From a checkpoint of a small sound classifier: widths [320], 62.4 epochs.
Rows from block 7 of a small sound classifier, named by matrix and row number. Each number is 50 + 10 x the weight over its row's rms, rounded and kept within 0 to 99. All counts start at 0.
After each channel's rows are labels from the 100 clips, of 14976, where the channel reaches its highest value: "strongest on" is what is common among them; "loudest band" is the band of the loudest frequency at the time of the peak. Only what is clearly more common there than usual is listed. The data: acted Russian speech (Dusha). In brackets: how many of the 100.
# c30: last pointwise conv (model.blocks.7.c3.0.weight, 320x320x1), inputs 0-159

c30.234:40 36 47 25 37 51 39 37 36 35 39 39 49 44 41 57 46 28 47 44 70 55 50 52 44 46 48 35 29 47 44 44 19 56 40 40 30 47 30 43 44 41 31 31 57 45 41 32 32 45 43 42 39 46 57 25 46 39 41 22 40 38 45 43 50 41 20 36 52 40 21 44 65 41 55 38 25 51 38 39 56 55 43 54 46 56 35 50 52 56 45 36 60 38 44 49 46 46 53 54 43 49 46 49 53 50 51 46 50 38 51 53 48 48 54 50 46 60 53 48 50 42 47 58 52 53 46 49 45 60 50 49 50 55 56 51 50 48 47 53 55 54 60 39 42 48 53 50 56 46 54 49 47 48 52 53 50 46 52 41
strongest on: emotion: positive (84)
loudest band: 250 to 500 Hz (43)

c30.233:69 38 56 38 40 48 42 56 54 56 56 61 45 30 43 48 53 47 32 42 40 55 45 38 50 56 59 49 56 62 41 45 59 52 47 36 66 33 70 41 50 45 76 47 58 40 48 47 56 27 32 39 45 44 52 67 51 38 43 44 37 57 60 41 57 35 67 39 50 40 56 30 33 63 47 41 75 35 54 44 37 36 55 34 53 39 60 37 37 35 44 73 44 60 57 35 49 50 39 41 46 53 52 45 39 48 47 46 28 66 41 50 52 35 39 48 50 35 38 52 49 50 57 35 51 38 54 50 48 38 45 50 38 37 36 39 40 37 58 33 41 35 45 55 48 40 39 36 35 61 36 43 52 40 31 40 46 37 36 62
strongest on: emotion: neutral (96)
loudest band: 250 to 500 Hz (47)

c30.168:27 45 40 38 46 31 47 43 34 31 44 41 50 52 51 30 39 33 51 54 68 57 66 29 55 25 47 28 30 48 51 51 39 53 54 50 35 49 24 48 50 50 25 34 54 54 51 25 32 53 47 49 53 49 71 40 63 45 49 20 50 45 47 48 64 51 26 45 50 51 31 52 71 39 50 45 33 54 58 59 59 56 47 60 51 59 34 56 52 55 53 31 63 44 49 51 55 50 57 54 54 49 50 56 60 50 50 52 61 31 59 51 46 53 61 57 46 59 58 55 47 48 42 59 51 61 54 50 47 59 50 42 55 57 60 61 60 58 55 57 63 58 60 30 50 56 59 60 56 42 60 55 49 51 64 61 47 56 64 23
strongest on: emotion: positive (85)
loudest band: 250 to 500 Hz (47)

c30.151:44 56 53 45 45 50 58 54 53 46 56 55 56 59 66 45 56 59 51 62 30 49 57 39 63 61 56 64 39 52 50 58 19 51 67 55 44 52 62 54 47 46 57 53 43 57 56 67 41 58 50 65 61 58 52 46 60 66 56 66 59 52 54 60 45 58 48 56 44 53 58 55 54 53 55 65 64 55 60 69 59 43 54 60 43 48 56 59 35 59 46 68 52 57 51 32 58 49 61 53 38 50 37 54 64 40 53 44 35 77 44 56 47 66 52 48 54 45 54 47 42 54 54 45 53 64 43 44 43 35 32 55 59 60 47 43 58 42 54 69 53 46 59 55 46 64 42 57 40 49 59 36 48 24 31 53 43 52 56 54
strongest on: emotion: positive (85)
loudest band: 250 to 500 Hz (59)

c30.48:55 51 64 52 44 69 46 53 63 44 47 61 41 37 45 61 61 77 34 44 29 51 42 62 48 71 63 79 63 51 39 43 43 48 43 45 51 35 55 40 58 53 81 77 52 37 50 52 67 32 36 39 49 43 38 52 48 39 46 67 34 64 62 36 46 37 71 45 49 45 64 39 19 48 53 41 83 38 52 46 43 43 53 44 48 39 64 38 48 47 52 67 46 69 61 48 49 51 48 47 46 51 55 44 47 49 55 51 41 70 40 47 50 44 43 44 50 40 40 49 55 56 64 40 50 44 50 48 52 38 49 54 48 45 40 41 40 45 52 39 46 37 38 69 48 44 39 48 42 68 44 45 49 46 33 46 48 43 44 68
strongest on: emotion: angry (53)
loudest band: 250 to 500 Hz (44)

c30.271:47 50 48 57 54 31 55 50 47 51 57 47 54 56 55 35 56 49 60 51 67 51 61 30 60 40 49 32 29 54 55 51 50 50 57 57 44 56 36 52 57 58 36 39 57 57 56 40 39 65 56 56 59 51 59 48 64 56 58 54 55 52 51 56 65 54 30 60 49 57 31 56 69 46 46 54 26 58 58 56 32 35 50 43 48 32 35 50 51 41 39 43 37 43 44 40 53 49 39 37 43 52 46 37 33 46 39 44 26 50 39 50 48 43 38 51 50 37 37 51 48 50 48 45 43 37 54 47 46 29 40 59 42 37 32 41 41 37 55 37 38 41 62 36 49 43 36 40 36 48 41 42 48 46 16 44 49 39 38 35
strongest on: emotion: sad (65)
loudest band: 250 to 500 Hz (65)

c30.209:60 57 68 63 53 65 47 59 65 52 52 62 50 39 55 62 69 68 41 50 26 49 42 45 48 69 59 59 62 47 41 49 37 50 47 47 55 44 55 46 61 67 74 65 49 45 47 54 61 44 47 46 46 54 33 57 44 41 46 58 43 62 62 49 41 43 69 45 50 48 63 41 22 50 50 44 76 45 51 41 49 44 49 47 51 44 72 44 40 46 45 74 49 69 63 39 48 49 46 46 48 49 50 45 47 49 54 50 40 73 44 44 53 45 46 48 50 45 48 52 47 54 62 44 50 43 56 47 51 41 41 52 42 50 44 49 45 44 57 47 45 40 36 73 55 45 41 49 46 66 47 44 47 40 40 44 46 45 44 70
strongest on: emotion: neutral (93)
loudest band: 250 to 500 Hz (45)

c30.245:45 59 45 48 53 50 58 45 45 52 50 48 61 62 55 54 51 52 53 60 62 56 59 51 55 47 52 43 41 47 61 57 38 45 57 60 38 55 44 58 52 47 39 45 48 58 59 55 39 58 53 58 60 55 58 41 54 58 65 47 62 43 46 54 51 56 37 66 46 60 40 55 61 44 52 57 38 55 59 62 39 22 50 38 45 36 37 37 38 28 43 41 38 49 48 47 51 51 37 39 49 49 50 35 35 50 39 48 30 52 45 48 53 38 39 49 49 31 40 46 49 49 50 33 50 42 48 49 49 25 43 53 39 38 30 41 41 39 46 31 36 43 54 41 49 41 41 36 31 47 37 43 47 41 27 38 42 34 34 43
strongest on: emotion: sad (54); emotion: positive (40)
loudest band: 250 to 500 Hz (63)

c30.106:35 46 33 39 62 43 41 47 36 40 45 41 59 61 54 41 44 27 60 56 75 52 52 39 49 17 43 16 41 48 59 52 29 46 59 48 36 59 31 47 46 49 28 23 45 60 47 34 31 66 57 59 51 50 50 35 52 47 48 34 57 49 41 58 43 54 33 41 46 48 34 59 77 41 50 51 31 69 53 60 57 53 47 52 47 53 39 60 41 65 43 29 52 40 42 45 43 41 50 54 51 42 44 48 51 50 25 46 55 35 59 52 46 54 48 40 48 53 48 45 41 40 42 59 51 55 45 36 45 55 44 47 44 50 59 51 53 50 36 52 46 65 49 38 50 45 54 47 64 41 55 47 52 51 51 52 47 49 54 29
strongest on: emotion: sad (70)
loudest band: 250 to 500 Hz (52)

c30.169:57 53 64 54 57 50 51 63 76 47 45 53 51 48 56 41 60 70 54 49 38 41 36 32 51 70 58 54 75 49 49 46 34 45 55 47 63 48 62 46 57 63 84 63 46 50 48 58 71 52 53 51 49 52 30 59 35 43 49 61 47 55 65 52 44 52 78 45 52 54 91 56 40 49 51 46 90 53 51 56 37 40 55 41 43 42 69 40 44 39 52 65 40 66 59 52 45 47 36 47 53 48 42 44 42 50 49 48 44 66 47 45 47 43 41 41 48 39 41 41 46 50 65 40 50 43 48 45 49 44 45 47 40 40 43 42 41 40 44 39 40 50 33 69 43 36 38 44 43 57 42 43 42 45 39 43 46 45 47 70
strongest on: emotion: neutral (79)
loudest band: 250 to 500 Hz (48)