config = dict(
    gain_aug_db=10,
    spec_augment=False,
    targets=['emotion'],
    num_classes=4,
    norm='batchnorm',
    kernel_size=3,
    stem='single',
    widths=[320],
    init='trunc_normal_002',
    beta2=0.999,
    max_grad_norm=1.0,
    epochs=62.4,
    lr_schedule='cosine',
    warmup_steps=2540,
    weight_decay=0.03,
)
Rows from block 3 of a small sound classifier, named by matrix and row number. Each number is 50 + 15 x the weight over its row's rms, rounded and kept within 0 to 99. All counts start at 0.
After each channel's rows are labels from the 100 clips, of 14976, where the channel reaches its highest value: "responds to" is what is common among them; "loudest band" is the band of the loudest frequency at the time of the peak. Only what is clearly more common there than usual is listed. The data: acted Russian speech (Dusha). In brackets: how many of the 100.
# c30: last pointwise conv (model.blocks.3.c3.0.weight, 320x320x1), inputs 0-79

c30.239:30 31 32 44 27 40 44 50 40 63 33 32 74 68 44 32 29 36 34 65 36 50 45 49 55 66 42 61 38 67 42 53 34 33 44 29 57 32 54 75 39 33 50 69 32 31 71 35 38 35 63 47 53 29 38 34 31 34 54 36 45 40 37 48 35 33 50 31 41 56 32 48 52 31 51 56 42 34 34 49
responds to: emotion: sad (98)
loudest band: 250 to 500 Hz (87)

c30.164:27 27 26 43 32 31 30 57 28 61 28 30 62 38 48 28 30 34 27 44 27 48 37 34 40 62 29 60 37 24 30 54 20 26 35 31 59 25 39 48 31 27 43 59 30 61 68 28 26 67 52 30 32 27 39 23 32 31 40 26 52 23 36 34 25 25 27 31 28 59 24 34 57 64 34 54 49 20 26 55
responds to: emotion: positive (91)
loudest band: 250 to 500 Hz (55)

c30.71:38 34 39 64 47 41 33 65 36 64 33 37 58 21 61 31 41 37 29 50 30 56 60 21 13 63 36 53 30 09 38 46 44 23 30 31 71 31 20 38 34 30 66 61 35 52 54 38 34 59 19 23 35 33 28 23 41 36 26 40 52 11 31 24 33 30 22 29 35 61 34 28 43 41 38 60 55 42 36 70
responds to: emotion: positive (93)
loudest band: 250 to 500 Hz (63)

c30.296:49 49 43 43 55 56 54 50 50 63 56 51 57 47 58 62 52 38 34 55 64 59 44 63 58 60 51 60 60 52 52 57 45 37 59 63 53 52 63 52 58 59 57 58 39 28 56 43 61 38 49 63 52 57 43 35 37 30 57 45 41 36 66 68 55 63 63 62 60 70 44 55 56 60 56 57 48 44 41 49
responds to: emotion: positive (89)
loudest band: 250 to 500 Hz (62)

c30.218:52 44 53 13 52 32 48 40 50 44 49 48 42 24 18 28 46 42 42 43 27 28 13 18 15 44 27 44 34 23 31 50 53 37 26 20 46 24 17 37 24 33 55 44 24 55 51 54 47 59 18 16 31 23 39 39 44 42 14 55 43 31 31 22 48 24 17 27 42 63 27 22 40 58 42 45 49 49 53 39
responds to: emotion: positive (97)
loudest band: 250 to 500 Hz (56)

c30.177:36 30 24 33 35 30 40 65 31 72 30 36 68 38 40 28 38 22 21 68 28 50 27 13 16 70 34 68 31 36 34 67 37 14 30 25 67 27 25 51 23 27 45 69 22 56 65 26 35 67 31 20 46 25 17 19 35 31 14 33 53 27 29 20 34 27 20 25 34 65 26 17 56 51 42 69 61 35 27 64
responds to: emotion: positive (92)
loudest band: 250 to 500 Hz (63)

c30.101:48 47 80 95 94 36 44 54 73 51 58 50 41 25 95 32 89 69 83 43 35 76 95 12 15 46 38 55 21 20 40 57 64 81 28 32 39 38 30 16 34 42 47 44 52 56 47 79 57 64 19 16 45 36 85 84 67 51 22 73 52 82 30 15 57 35 14 29 59 53 58 24 72 41 52 53 36 72 64 51
responds to: emotion: neutral (95)
loudest band: 250 to 500 Hz (40)

c30.246:68 65 62 16 43 37 74 48 58 45 55 70 37 37 11 39 67 53 55 74 37 42 16 47 29 43 58 40 41 52 56 34 69 64 41 28 47 50 26 50 44 37 55 48 52 61 37 64 55 65 33 43 70 36 58 61 68 56 22 67 45 36 33 41 56 40 53 34 56 62 45 39 44 53 69 44 81 68 74 50
responds to: emotion: neutral (80)
loudest band: 250 to 500 Hz (44)

c30.253:38 36 41 58 56 32 97 52 82 65 46 35 71 59 60 25 56 61 48 99 27 77 62 18 32 62 74 65 22 49 74 66 41 39 28 19 46 38 39 57 31 29 72 63 21 46 57 46 44 47 47 20 92 21 43 44 41 56 35 45 68 43 16 21 65 30 24 14 62 41 44 29 68 44 99 54 49 43 33 47
responds to: emotion: positive (83)
loudest band: 250 to 500 Hz (66)

c30.96:58 50 95 58 97 31 47 33 75 21 64 53 18 28 62 37 90 57 73 46 40 58 57 07 21 20 27 29 27 17 29 42 70 80 27 38 23 33 26 20 33 47 46 19 64 65 32 93 57 65 21 18 50 38 94 78 82 47 16 80 42 80 37 13 62 38 06 30 56 62 50 16 60 53 55 28 49 67 78 24
responds to: emotion: neutral (87)
loudest band: 250 to 500 Hz (42)

c30.67:23 24 32 44 51 41 36 72 39 72 29 20 55 42 43 32 23 30 30 56 36 61 33 33 30 67 32 79 26 38 32 59 22 33 38 45 55 21 32 49 38 35 60 70 62 35 77 33 35 29 33 28 40 31 46 34 22 38 35 32 44 44 67 25 32 32 40 47 38 68 23 44 48 06 45 75 21 16 25 72
responds to: emotion: sad (92)
loudest band: 250 to 500 Hz (87)

c30.31:34 46 27 23 32 72 56 84 36 99 45 46 99 83 29 66 40 37 32 72 69 64 14 62 78 99 53 83 64 77 53 69 31 27 76 71 99 56 81 81 72 67 68 99 65 58 95 27 53 66 85 64 60 66 27 28 47 43 82 28 44 20 73 61 41 65 66 76 52 41 39 65 89 31 59 86 80 31 27 86
responds to: emotion: sad (98)
loudest band: 250 to 500 Hz (52)

c30.221:45 53 43 05 08 52 30 76 04 48 29 53 49 20 10 53 49 43 40 20 53 43 00 34 23 51 29 51 54 24 31 48 25 41 50 64 75 54 12 19 41 44 33 57 49 96 71 43 27 91 04 36 30 48 45 37 64 46 16 35 39 31 46 32 14 54 31 60 09 33 44 14 48 40 26 67 74 13 43 77
responds to: emotion: positive (80)
loudest band: 250 to 500 Hz (61); 500 to 1000 Hz (37)

c30.232:91 78 99 57 98 31 62 38 78 34 84 86 34 20 61 48 86 76 82 41 48 73 62 25 11 37 44 37 43 28 48 50 92 88 31 37 36 53 12 19 40 51 45 33 43 66 44 96 76 66 14 32 53 43 92 85 85 51 06 99 42 87 38 30 84 47 33 38 71 58 58 05 53 21 64 41 62 96 99 35
responds to: emotion: neutral (87)
loudest band: 250 to 500 Hz (48)

c30.182:62 59 99 57 97 54 61 36 80 17 65 60 17 27 58 55 92 85 99 60 56 47 56 15 17 18 41 15 42 21 44 45 86 93 49 51 26 57 37 18 59 61 45 17 61 57 29 99 56 59 23 28 65 59 82 96 76 63 27 97 35 76 47 27 60 56 14 53 53 44 66 24 42 55 66 28 46 83 99 27
responds to: emotion: neutral (87)
loudest band: 250 to 500 Hz (43)

c30.313:33 33 53 45 58 38 46 52 54 44 39 32 46 23 46 31 51 56 57 54 37 57 41 16 08 47 34 40 30 32 33 48 45 60 35 28 49 32 17 13 33 37 42 47 47 70 54 53 39 80 20 29 47 37 64 53 52 54 25 50 45 57 27 23 38 34 16 29 35 45 49 17 44 32 61 46 48 45 45 50
responds to: emotion: neutral (88)
loudest band: 500 to 1000 Hz (33)

c30.276:48 53 90 60 99 45 87 35 99 37 72 53 40 38 62 52 85 88 99 88 55 54 61 23 14 41 65 36 39 25 67 45 65 79 48 48 29 52 23 27 48 62 38 38 47 62 41 88 68 64 36 24 78 44 83 82 73 57 24 68 45 79 52 37 82 54 26 47 76 52 60 19 42 28 82 33 53 62 67 22
responds to: emotion: neutral (86)
loudest band: 250 to 500 Hz (45)

c30.191:52 50 77 57 85 41 92 26 99 20 59 54 29 38 56 40 75 83 88 89 37 56 56 12 21 25 56 33 30 29 54 47 69 68 37 34 30 46 22 30 41 44 54 25 61 62 33 77 52 63 39 16 79 39 76 70 66 67 23 71 51 73 33 15 77 40 15 38 61 48 52 11 51 52 92 25 61 71 67 26
responds to: emotion: neutral (87)
loudest band: 250 to 500 Hz (41)

c30.213:14 18 16 60 30 14 44 43 14 45 19 13 47 59 53 08 26 27 13 45 05 63 52 39 49 42 19 47 24 52 15 43 15 23 24 31 50 13 51 50 13 13 42 44 55 39 41 14 13 41 57 38 43 02 31 13 22 34 58 18 62 39 29 32 22 07 42 14 18 42 17 33 48 50 50 45 27 16 19 49
responds to: emotion: neutral (79)
loudest band: 4000 to 8000 Hz (36)

c30.217:49 49 49 94 54 41 72 43 77 62 56 46 71 77 84 29 53 57 63 68 27 38 95 41 56 60 65 65 30 77 63 65 47 57 43 21 41 51 64 65 47 33 57 57 35 49 53 55 47 52 69 35 65 32 62 62 32 57 58 50 32 74 26 45 66 30 45 22 59 45 57 58 56 62 70 47 35 51 50 41
responds to: emotion: neutral (63)
loudest band: 250 to 500 Hz (60)

c30.272:16 20 35 28 39 25 57 70 33 62 23 22 55 42 34 18 41 39 23 53 16 67 24 42 49 61 27 66 46 35 26 50 29 31 22 28 70 20 45 41 12 22 61 58 56 46 74 34 27 53 43 38 61 07 31 26 46 44 49 31 55 28 19 44 35 14 34 16 32 44 30 23 82 35 65 73 56 22 26 69
responds to: emotion: positive (87)
loudest band: 250 to 500 Hz (73)

c30.206:79 65 95 54 83 47 39 30 81 20 68 65 25 36 56 47 83 67 84 31 44 53 59 23 27 21 36 28 34 33 37 42 93 71 41 35 33 48 37 29 45 55 59 24 35 53 34 94 59 50 29 23 42 41 75 80 72 51 34 91 45 63 32 27 73 48 29 38 49 50 57 36 59 60 41 25 55 87 93 31
responds to: emotion: neutral (87)
loudest band: 250 to 500 Hz (44)

c30.258:38 47 43 62 54 63 49 88 53 99 42 46 99 80 49 52 43 55 53 55 51 35 59 46 49 99 46 99 53 80 43 56 29 54 66 50 99 57 53 76 65 54 64 99 67 33 88 46 44 36 68 49 43 52 49 54 34 47 60 35 26 47 57 46 39 53 48 48 44 58 56 43 58 50 42 99 38 34 34 91
responds to: emotion: sad (96)
loudest band: 250 to 500 Hz (84)

c30.51:56 47 45 20 21 71 17 60 30 56 40 40 51 36 19 58 32 37 42 11 56 97 13 46 34 59 32 53 67 53 30 52 48 42 70 70 58 57 18 27 62 52 43 51 65 33 54 44 34 30 26 58 14 77 26 43 32 39 21 49 99 36 48 45 33 57 46 60 27 37 58 30 61 00 29 58 31 44 59 58
responds to: emotion: sad (67)
loudest band: 250 to 500 Hz (59)

c30.120:66 59 71 61 71 38 58 26 61 18 61 62 22 24 67 47 74 68 72 60 51 45 62 22 24 22 59 17 40 20 55 54 71 78 43 40 12 49 22 22 50 51 61 19 42 72 33 72 58 73 23 24 65 39 76 73 70 55 19 70 48 79 39 32 60 50 25 36 64 27 49 19 58 36 63 26 66 69 80 24
responds to: emotion: neutral (87)
loudest band: 250 to 500 Hz (45)

c30.256:53 49 54 60 55 45 42 60 50 60 46 50 59 41 60 38 55 53 40 36 38 49 60 51 44 61 47 59 50 30 50 50 54 38 43 36 64 39 64 43 41 35 39 60 30 52 55 53 47 51 42 50 39 40 52 41 52 53 51 52 31 45 26 58 46 39 55 35 44 61 33 67 44 59 42 60 57 53 52 62
responds to: emotion: positive (86)
loudest band: 250 to 500 Hz (66)

c30.261:27 32 23 30 22 37 43 69 36 81 34 33 77 71 34 36 21 26 30 59 39 67 26 45 55 83 34 77 42 68 35 45 24 29 47 36 77 34 54 73 46 38 55 82 48 43 76 24 36 40 66 39 47 38 23 28 31 30 58 24 49 19 49 36 33 36 46 42 38 75 26 45 55 49 47 72 42 23 27 67
responds to: emotion: sad (98)
loudest band: 250 to 500 Hz (88)

c30.294:27 28 25 65 33 20 54 54 44 72 29 29 61 38 61 24 38 40 31 74 23 47 71 12 16 67 37 68 14 42 36 54 31 33 26 23 60 25 33 49 22 24 47 66 39 33 54 27 31 38 31 18 55 21 36 32 25 37 24 29 61 53 22 14 37 25 23 15 35 52 36 34 59 47 65 61 30 37 27 56
responds to: emotion: neutral (66)
loudest band: 250 to 500 Hz (57); 500 to 1000 Hz (31)

c30.33:42 41 35 27 33 44 56 07 44 10 45 41 33 50 29 49 27 32 37 54 51 71 30 92 97 09 54 12 65 44 56 44 36 31 48 55 02 39 86 52 33 51 58 23 39 28 22 37 48 24 65 84 60 47 26 33 28 37 82 39 55 28 50 92 48 49 92 55 53 43 33 85 44 49 58 08 35 34 40 04
responds to: emotion: sad (98)
loudest band: 2000 to 4000 Hz (25)

c30.297:56 54 41 41 44 52 53 47 43 51 60 54 37 45 37 62 47 39 34 55 63 53 51 53 48 51 57 45 54 54 58 56 46 40 55 59 48 53 48 33 55 63 46 43 43 46 55 42 64 50 40 58 55 55 47 36 53 42 44 42 37 45 63 54 55 60 52 63 57 43 42 45 51 53 54 50 48 46 43 51
responds to: emotion: positive (54)
loudest band: 250 to 500 Hz (40)

c30.175:26 25 21 31 23 37 58 55 40 53 26 27 55 51 26 28 21 30 36 77 28 39 30 51 59 53 33 48 34 47 32 38 21 27 36 32 52 29 60 55 30 29 49 60 40 32 43 20 29 33 50 47 76 28 27 29 19 27 54 18 56 27 37 51 37 29 53 32 33 65 25 53 40 53 73 53 22 20 23 56
responds to: emotion: sad (97)
loudest band: 250 to 500 Hz (48)

c30.118:55 49 55 23 27 70 17 63 24 56 40 50 52 33 30 60 51 56 51 10 60 63 17 50 49 60 33 61 70 29 34 63 47 49 65 70 60 54 29 28 51 51 32 50 78 66 64 54 37 64 24 53 04 69 55 51 53 64 36 55 60 49 44 46 28 64 47 57 31 26 61 35 41 00 13 66 45 44 54 64
responds to: emotion: sad (96)
loudest band: 250 to 500 Hz (82)

c30.35:42 41 61 78 87 23 62 40 91 52 53 43 53 24 74 29 70 63 74 62 34 58 79 08 14 52 51 48 26 23 51 64 54 75 23 35 42 35 21 18 27 39 54 51 41 58 52 64 55 73 16 16 55 25 77 71 53 37 15 60 47 75 34 13 70 33 08 27 69 53 55 12 63 21 60 46 20 61 54 41
responds to: emotion: neutral (85)
loudest band: 250 to 500 Hz (50)

c30.23:43 40 55 38 58 27 50 42 40 58 48 35 64 50 37 28 49 60 49 59 29 57 39 30 31 61 36 58 25 30 38 42 62 49 27 24 49 34 48 49 26 32 49 59 47 53 54 59 37 55 47 22 53 30 50 51 54 66 46 61 66 52 21 25 49 31 28 25 37 57 33 40 49 67 46 53 53 57 49 39
responds to: emotion: positive (73)
loudest band: 250 to 500 Hz (44); 500 to 1000 Hz (38)

c30.158:43 52 14 09 09 82 43 53 32 64 51 52 56 52 10 82 14 24 27 53 97 23 14 59 56 64 64 54 76 53 64 55 24 23 87 99 59 59 50 53 72 77 53 61 41 20 60 16 65 22 51 59 52 89 10 20 22 29 50 21 25 11 97 54 47 89 53 99 61 46 53 44 52 29 46 60 39 24 27 53
responds to: emotion: sad (65)
loudest band: 4000 to 8000 Hz (26)

c30.265:69 73 77 67 79 45 95 25 95 24 83 69 23 21 65 52 81 69 75 91 54 58 74 22 14 24 82 29 41 27 81 49 80 69 47 44 11 61 25 11 52 58 38 18 40 64 25 76 75 66 20 27 95 45 73 68 67 59 23 79 55 71 41 37 95 57 19 40 86 43 56 14 41 26 99 20 62 79 82 21
responds to: emotion: neutral (86)
loudest band: 250 to 500 Hz (41)

c30.196:55 54 51 47 51 44 53 60 48 65 56 57 71 60 43 44 46 49 45 42 47 76 49 60 62 71 53 70 42 56 53 53 50 39 39 37 74 51 53 61 40 48 51 80 60 36 70 51 60 45 58 49 54 40 42 41 41 47 60 52 47 41 57 47 57 47 64 42 61 62 51 66 46 57 54 67 37 46 52 64
responds to: emotion: sad (97)
loudest band: 250 to 500 Hz (90)

c30.280:48 44 99 61 99 45 43 41 80 25 57 48 24 34 65 48 99 67 85 49 53 60 57 10 25 27 32 32 28 18 33 43 66 89 40 46 35 39 30 21 51 57 47 29 53 65 45 99 53 71 24 13 51 51 91 79 85 52 19 75 47 75 43 19 57 50 09 43 55 60 63 27 60 54 55 32 49 65 74 32
responds to: emotion: neutral (87)
loudest band: 250 to 500 Hz (41)

c30.20:23 36 45 99 68 33 44 30 55 58 36 34 69 76 89 27 38 45 54 39 22 46 99 34 48 56 40 62 26 75 39 73 44 54 28 24 34 42 59 65 37 27 50 55 54 13 55 44 29 20 69 38 45 31 56 55 06 40 54 47 36 63 28 37 40 28 38 24 36 27 42 52 57 49 45 42 12 56 32 34
responds to: emotion: neutral (71)
loudest band: 250 to 500 Hz (57)

c30.291:28 30 30 50 34 39 55 48 41 65 32 31 72 74 46 26 30 42 35 78 25 35 54 48 57 67 40 64 31 75 42 49 33 41 45 23 53 32 53 76 44 30 48 69 35 32 63 33 34 32 66 42 64 27 34 38 28 45 57 31 40 42 38 45 37 26 51 25 39 47 35 51 48 39 61 50 30 32 34 45
responds to: emotion: sad (97)
loudest band: 250 to 500 Hz (85)

c30.56:26 25 52 37 49 14 64 65 61 51 36 23 38 36 43 29 40 64 59 64 22 66 36 36 40 56 48 60 13 25 51 24 42 47 22 15 48 19 42 44 25 27 45 54 39 56 83 59 32 47 36 24 66 15 65 53 52 48 46 46 58 55 35 36 49 20 24 29 40 48 39 36 44 50 58 61 45 34 37 60
responds to: emotion: positive (86)
loudest band: 250 to 500 Hz (63)

c30.267:67 65 77 76 94 41 98 31 99 36 82 65 37 47 73 53 73 64 76 88 55 54 84 29 28 33 79 40 39 44 78 50 77 63 42 47 18 59 40 36 48 60 44 29 41 54 33 78 74 59 46 33 85 44 74 70 57 51 42 78 36 78 51 39 97 56 29 45 85 56 58 15 49 23 99 29 50 79 71 25
responds to: emotion: neutral (86)
loudest band: 250 to 500 Hz (43)

c30.44:77 69 94 50 67 51 58 50 93 37 67 69 46 47 57 55 54 85 99 63 56 53 38 23 35 42 49 51 25 57 47 31 75 92 44 45 47 64 36 43 48 53 56 33 93 52 51 91 51 52 44 34 55 53 61 99 41 54 36 91 41 63 42 13 68 59 34 54 49 28 70 35 66 52 57 53 44 73 81 44
responds to: emotion: neutral (86)
loudest band: 250 to 500 Hz (50)

c30.89:62 55 80 70 99 38 96 52 99 58 71 57 59 26 71 48 82 78 78 89 50 61 78 17 09 58 69 62 38 33 68 52 76 73 39 44 42 51 21 21 43 56 49 56 43 64 53 81 70 63 21 28 87 37 83 77 68 57 20 78 34 79 47 29 91 51 26 40 84 58 60 00 63 07 97 53 57 79 67 46
responds to: emotion: neutral (88)
loudest band: 250 to 500 Hz (49)

c30.282:52 50 55 45 61 45 59 54 60 62 56 52 62 56 49 48 60 50 43 51 51 54 47 37 43 60 49 61 42 59 49 63 56 48 48 48 55 43 49 58 45 51 65 61 16 48 55 56 59 50 52 40 50 41 48 45 55 42 41 54 34 38 49 43 57 50 37 49 57 63 37 44 55 75 55 56 58 56 50 51
responds to: emotion: positive (83)
loudest band: 250 to 500 Hz (65)

c30.60:48 48 41 82 43 49 54 85 50 99 50 45 95 53 80 58 45 53 48 63 59 73 85 34 42 96 48 99 59 55 48 52 43 50 49 55 88 50 40 55 57 59 72 90 69 59 99 42 49 62 53 30 53 60 48 48 46 52 44 45 63 53 52 27 51 58 35 58 51 66 43 28 87 65 54 87 56 43 43 84
responds to: emotion: sad (89)
loudest band: 250 to 500 Hz (87)

c30.231:67 62 88 60 86 47 90 36 98 30 73 65 37 37 61 52 90 81 95 87 51 57 59 30 29 35 73 34 38 37 73 37 77 82 47 39 24 59 37 32 49 56 34 31 45 73 37 85 66 75 46 32 84 43 87 81 79 70 34 80 52 81 42 40 83 53 35 41 76 50 62 25 37 16 98 31 69 76 80 26
responds to: emotion: neutral (87)
loudest band: 250 to 500 Hz (43)

c30.105:56 50 49 45 54 37 81 72 69 75 54 51 67 47 54 37 57 51 41 71 41 49 36 24 26 74 54 75 32 47 54 64 56 38 36 36 75 38 35 45 43 40 65 74 27 49 66 50 52 47 35 22 71 37 34 37 45 51 26 50 33 20 37 27 67 37 25 35 60 77 38 35 61 70 79 70 66 56 42 73
responds to: emotion: positive (85)
loudest band: 250 to 500 Hz (69)

c30.17:48 32 84 64 88 32 24 71 68 64 47 38 64 48 65 37 88 70 76 37 39 58 58 29 31 68 13 61 29 54 15 59 56 82 35 40 70 21 21 48 34 46 64 66 56 75 69 82 46 78 36 38 21 37 86 79 77 51 28 68 52 78 48 33 46 32 35 42 40 70 55 27 45 20 30 66 58 56 70 63
responds to: emotion: neutral (93)
loudest band: 250 to 500 Hz (41)

c30.92:13 14 17 61 25 22 28 41 21 55 16 14 54 50 52 20 27 21 13 51 19 62 63 45 54 55 29 54 35 47 30 51 17 23 26 16 48 17 56 45 22 16 61 55 42 35 48 18 21 41 52 31 35 11 25 17 29 29 57 15 59 36 22 41 16 18 49 18 21 44 15 53 49 58 29 50 38 20 16 44
responds to: emotion: sad (77)
loudest band: 250 to 500 Hz (79)

c30.156:65 60 56 64 56 50 50 46 52 47 56 62 49 32 59 39 57 50 38 48 41 52 67 33 25 49 60 43 49 35 61 53 65 34 43 39 50 44 37 35 43 36 65 50 28 48 49 56 56 50 31 33 49 40 41 36 47 57 29 61 31 34 29 38 58 41 35 38 54 57 29 36 57 47 54 42 59 66 63 47
responds to: emotion: positive (89)
loudest band: 250 to 500 Hz (60)

c30.9:99 90 84 27 79 38 89 33 74 24 99 97 21 31 36 55 72 64 63 73 55 49 29 23 14 20 59 28 43 36 62 42 88 60 39 44 18 62 22 25 42 58 43 19 38 61 27 80 84 62 28 32 87 42 63 59 65 59 19 93 50 55 46 33 95 57 30 47 79 47 55 08 49 27 96 29 76 83 99 25
responds to: emotion: neutral (87)
loudest band: 250 to 500 Hz (40)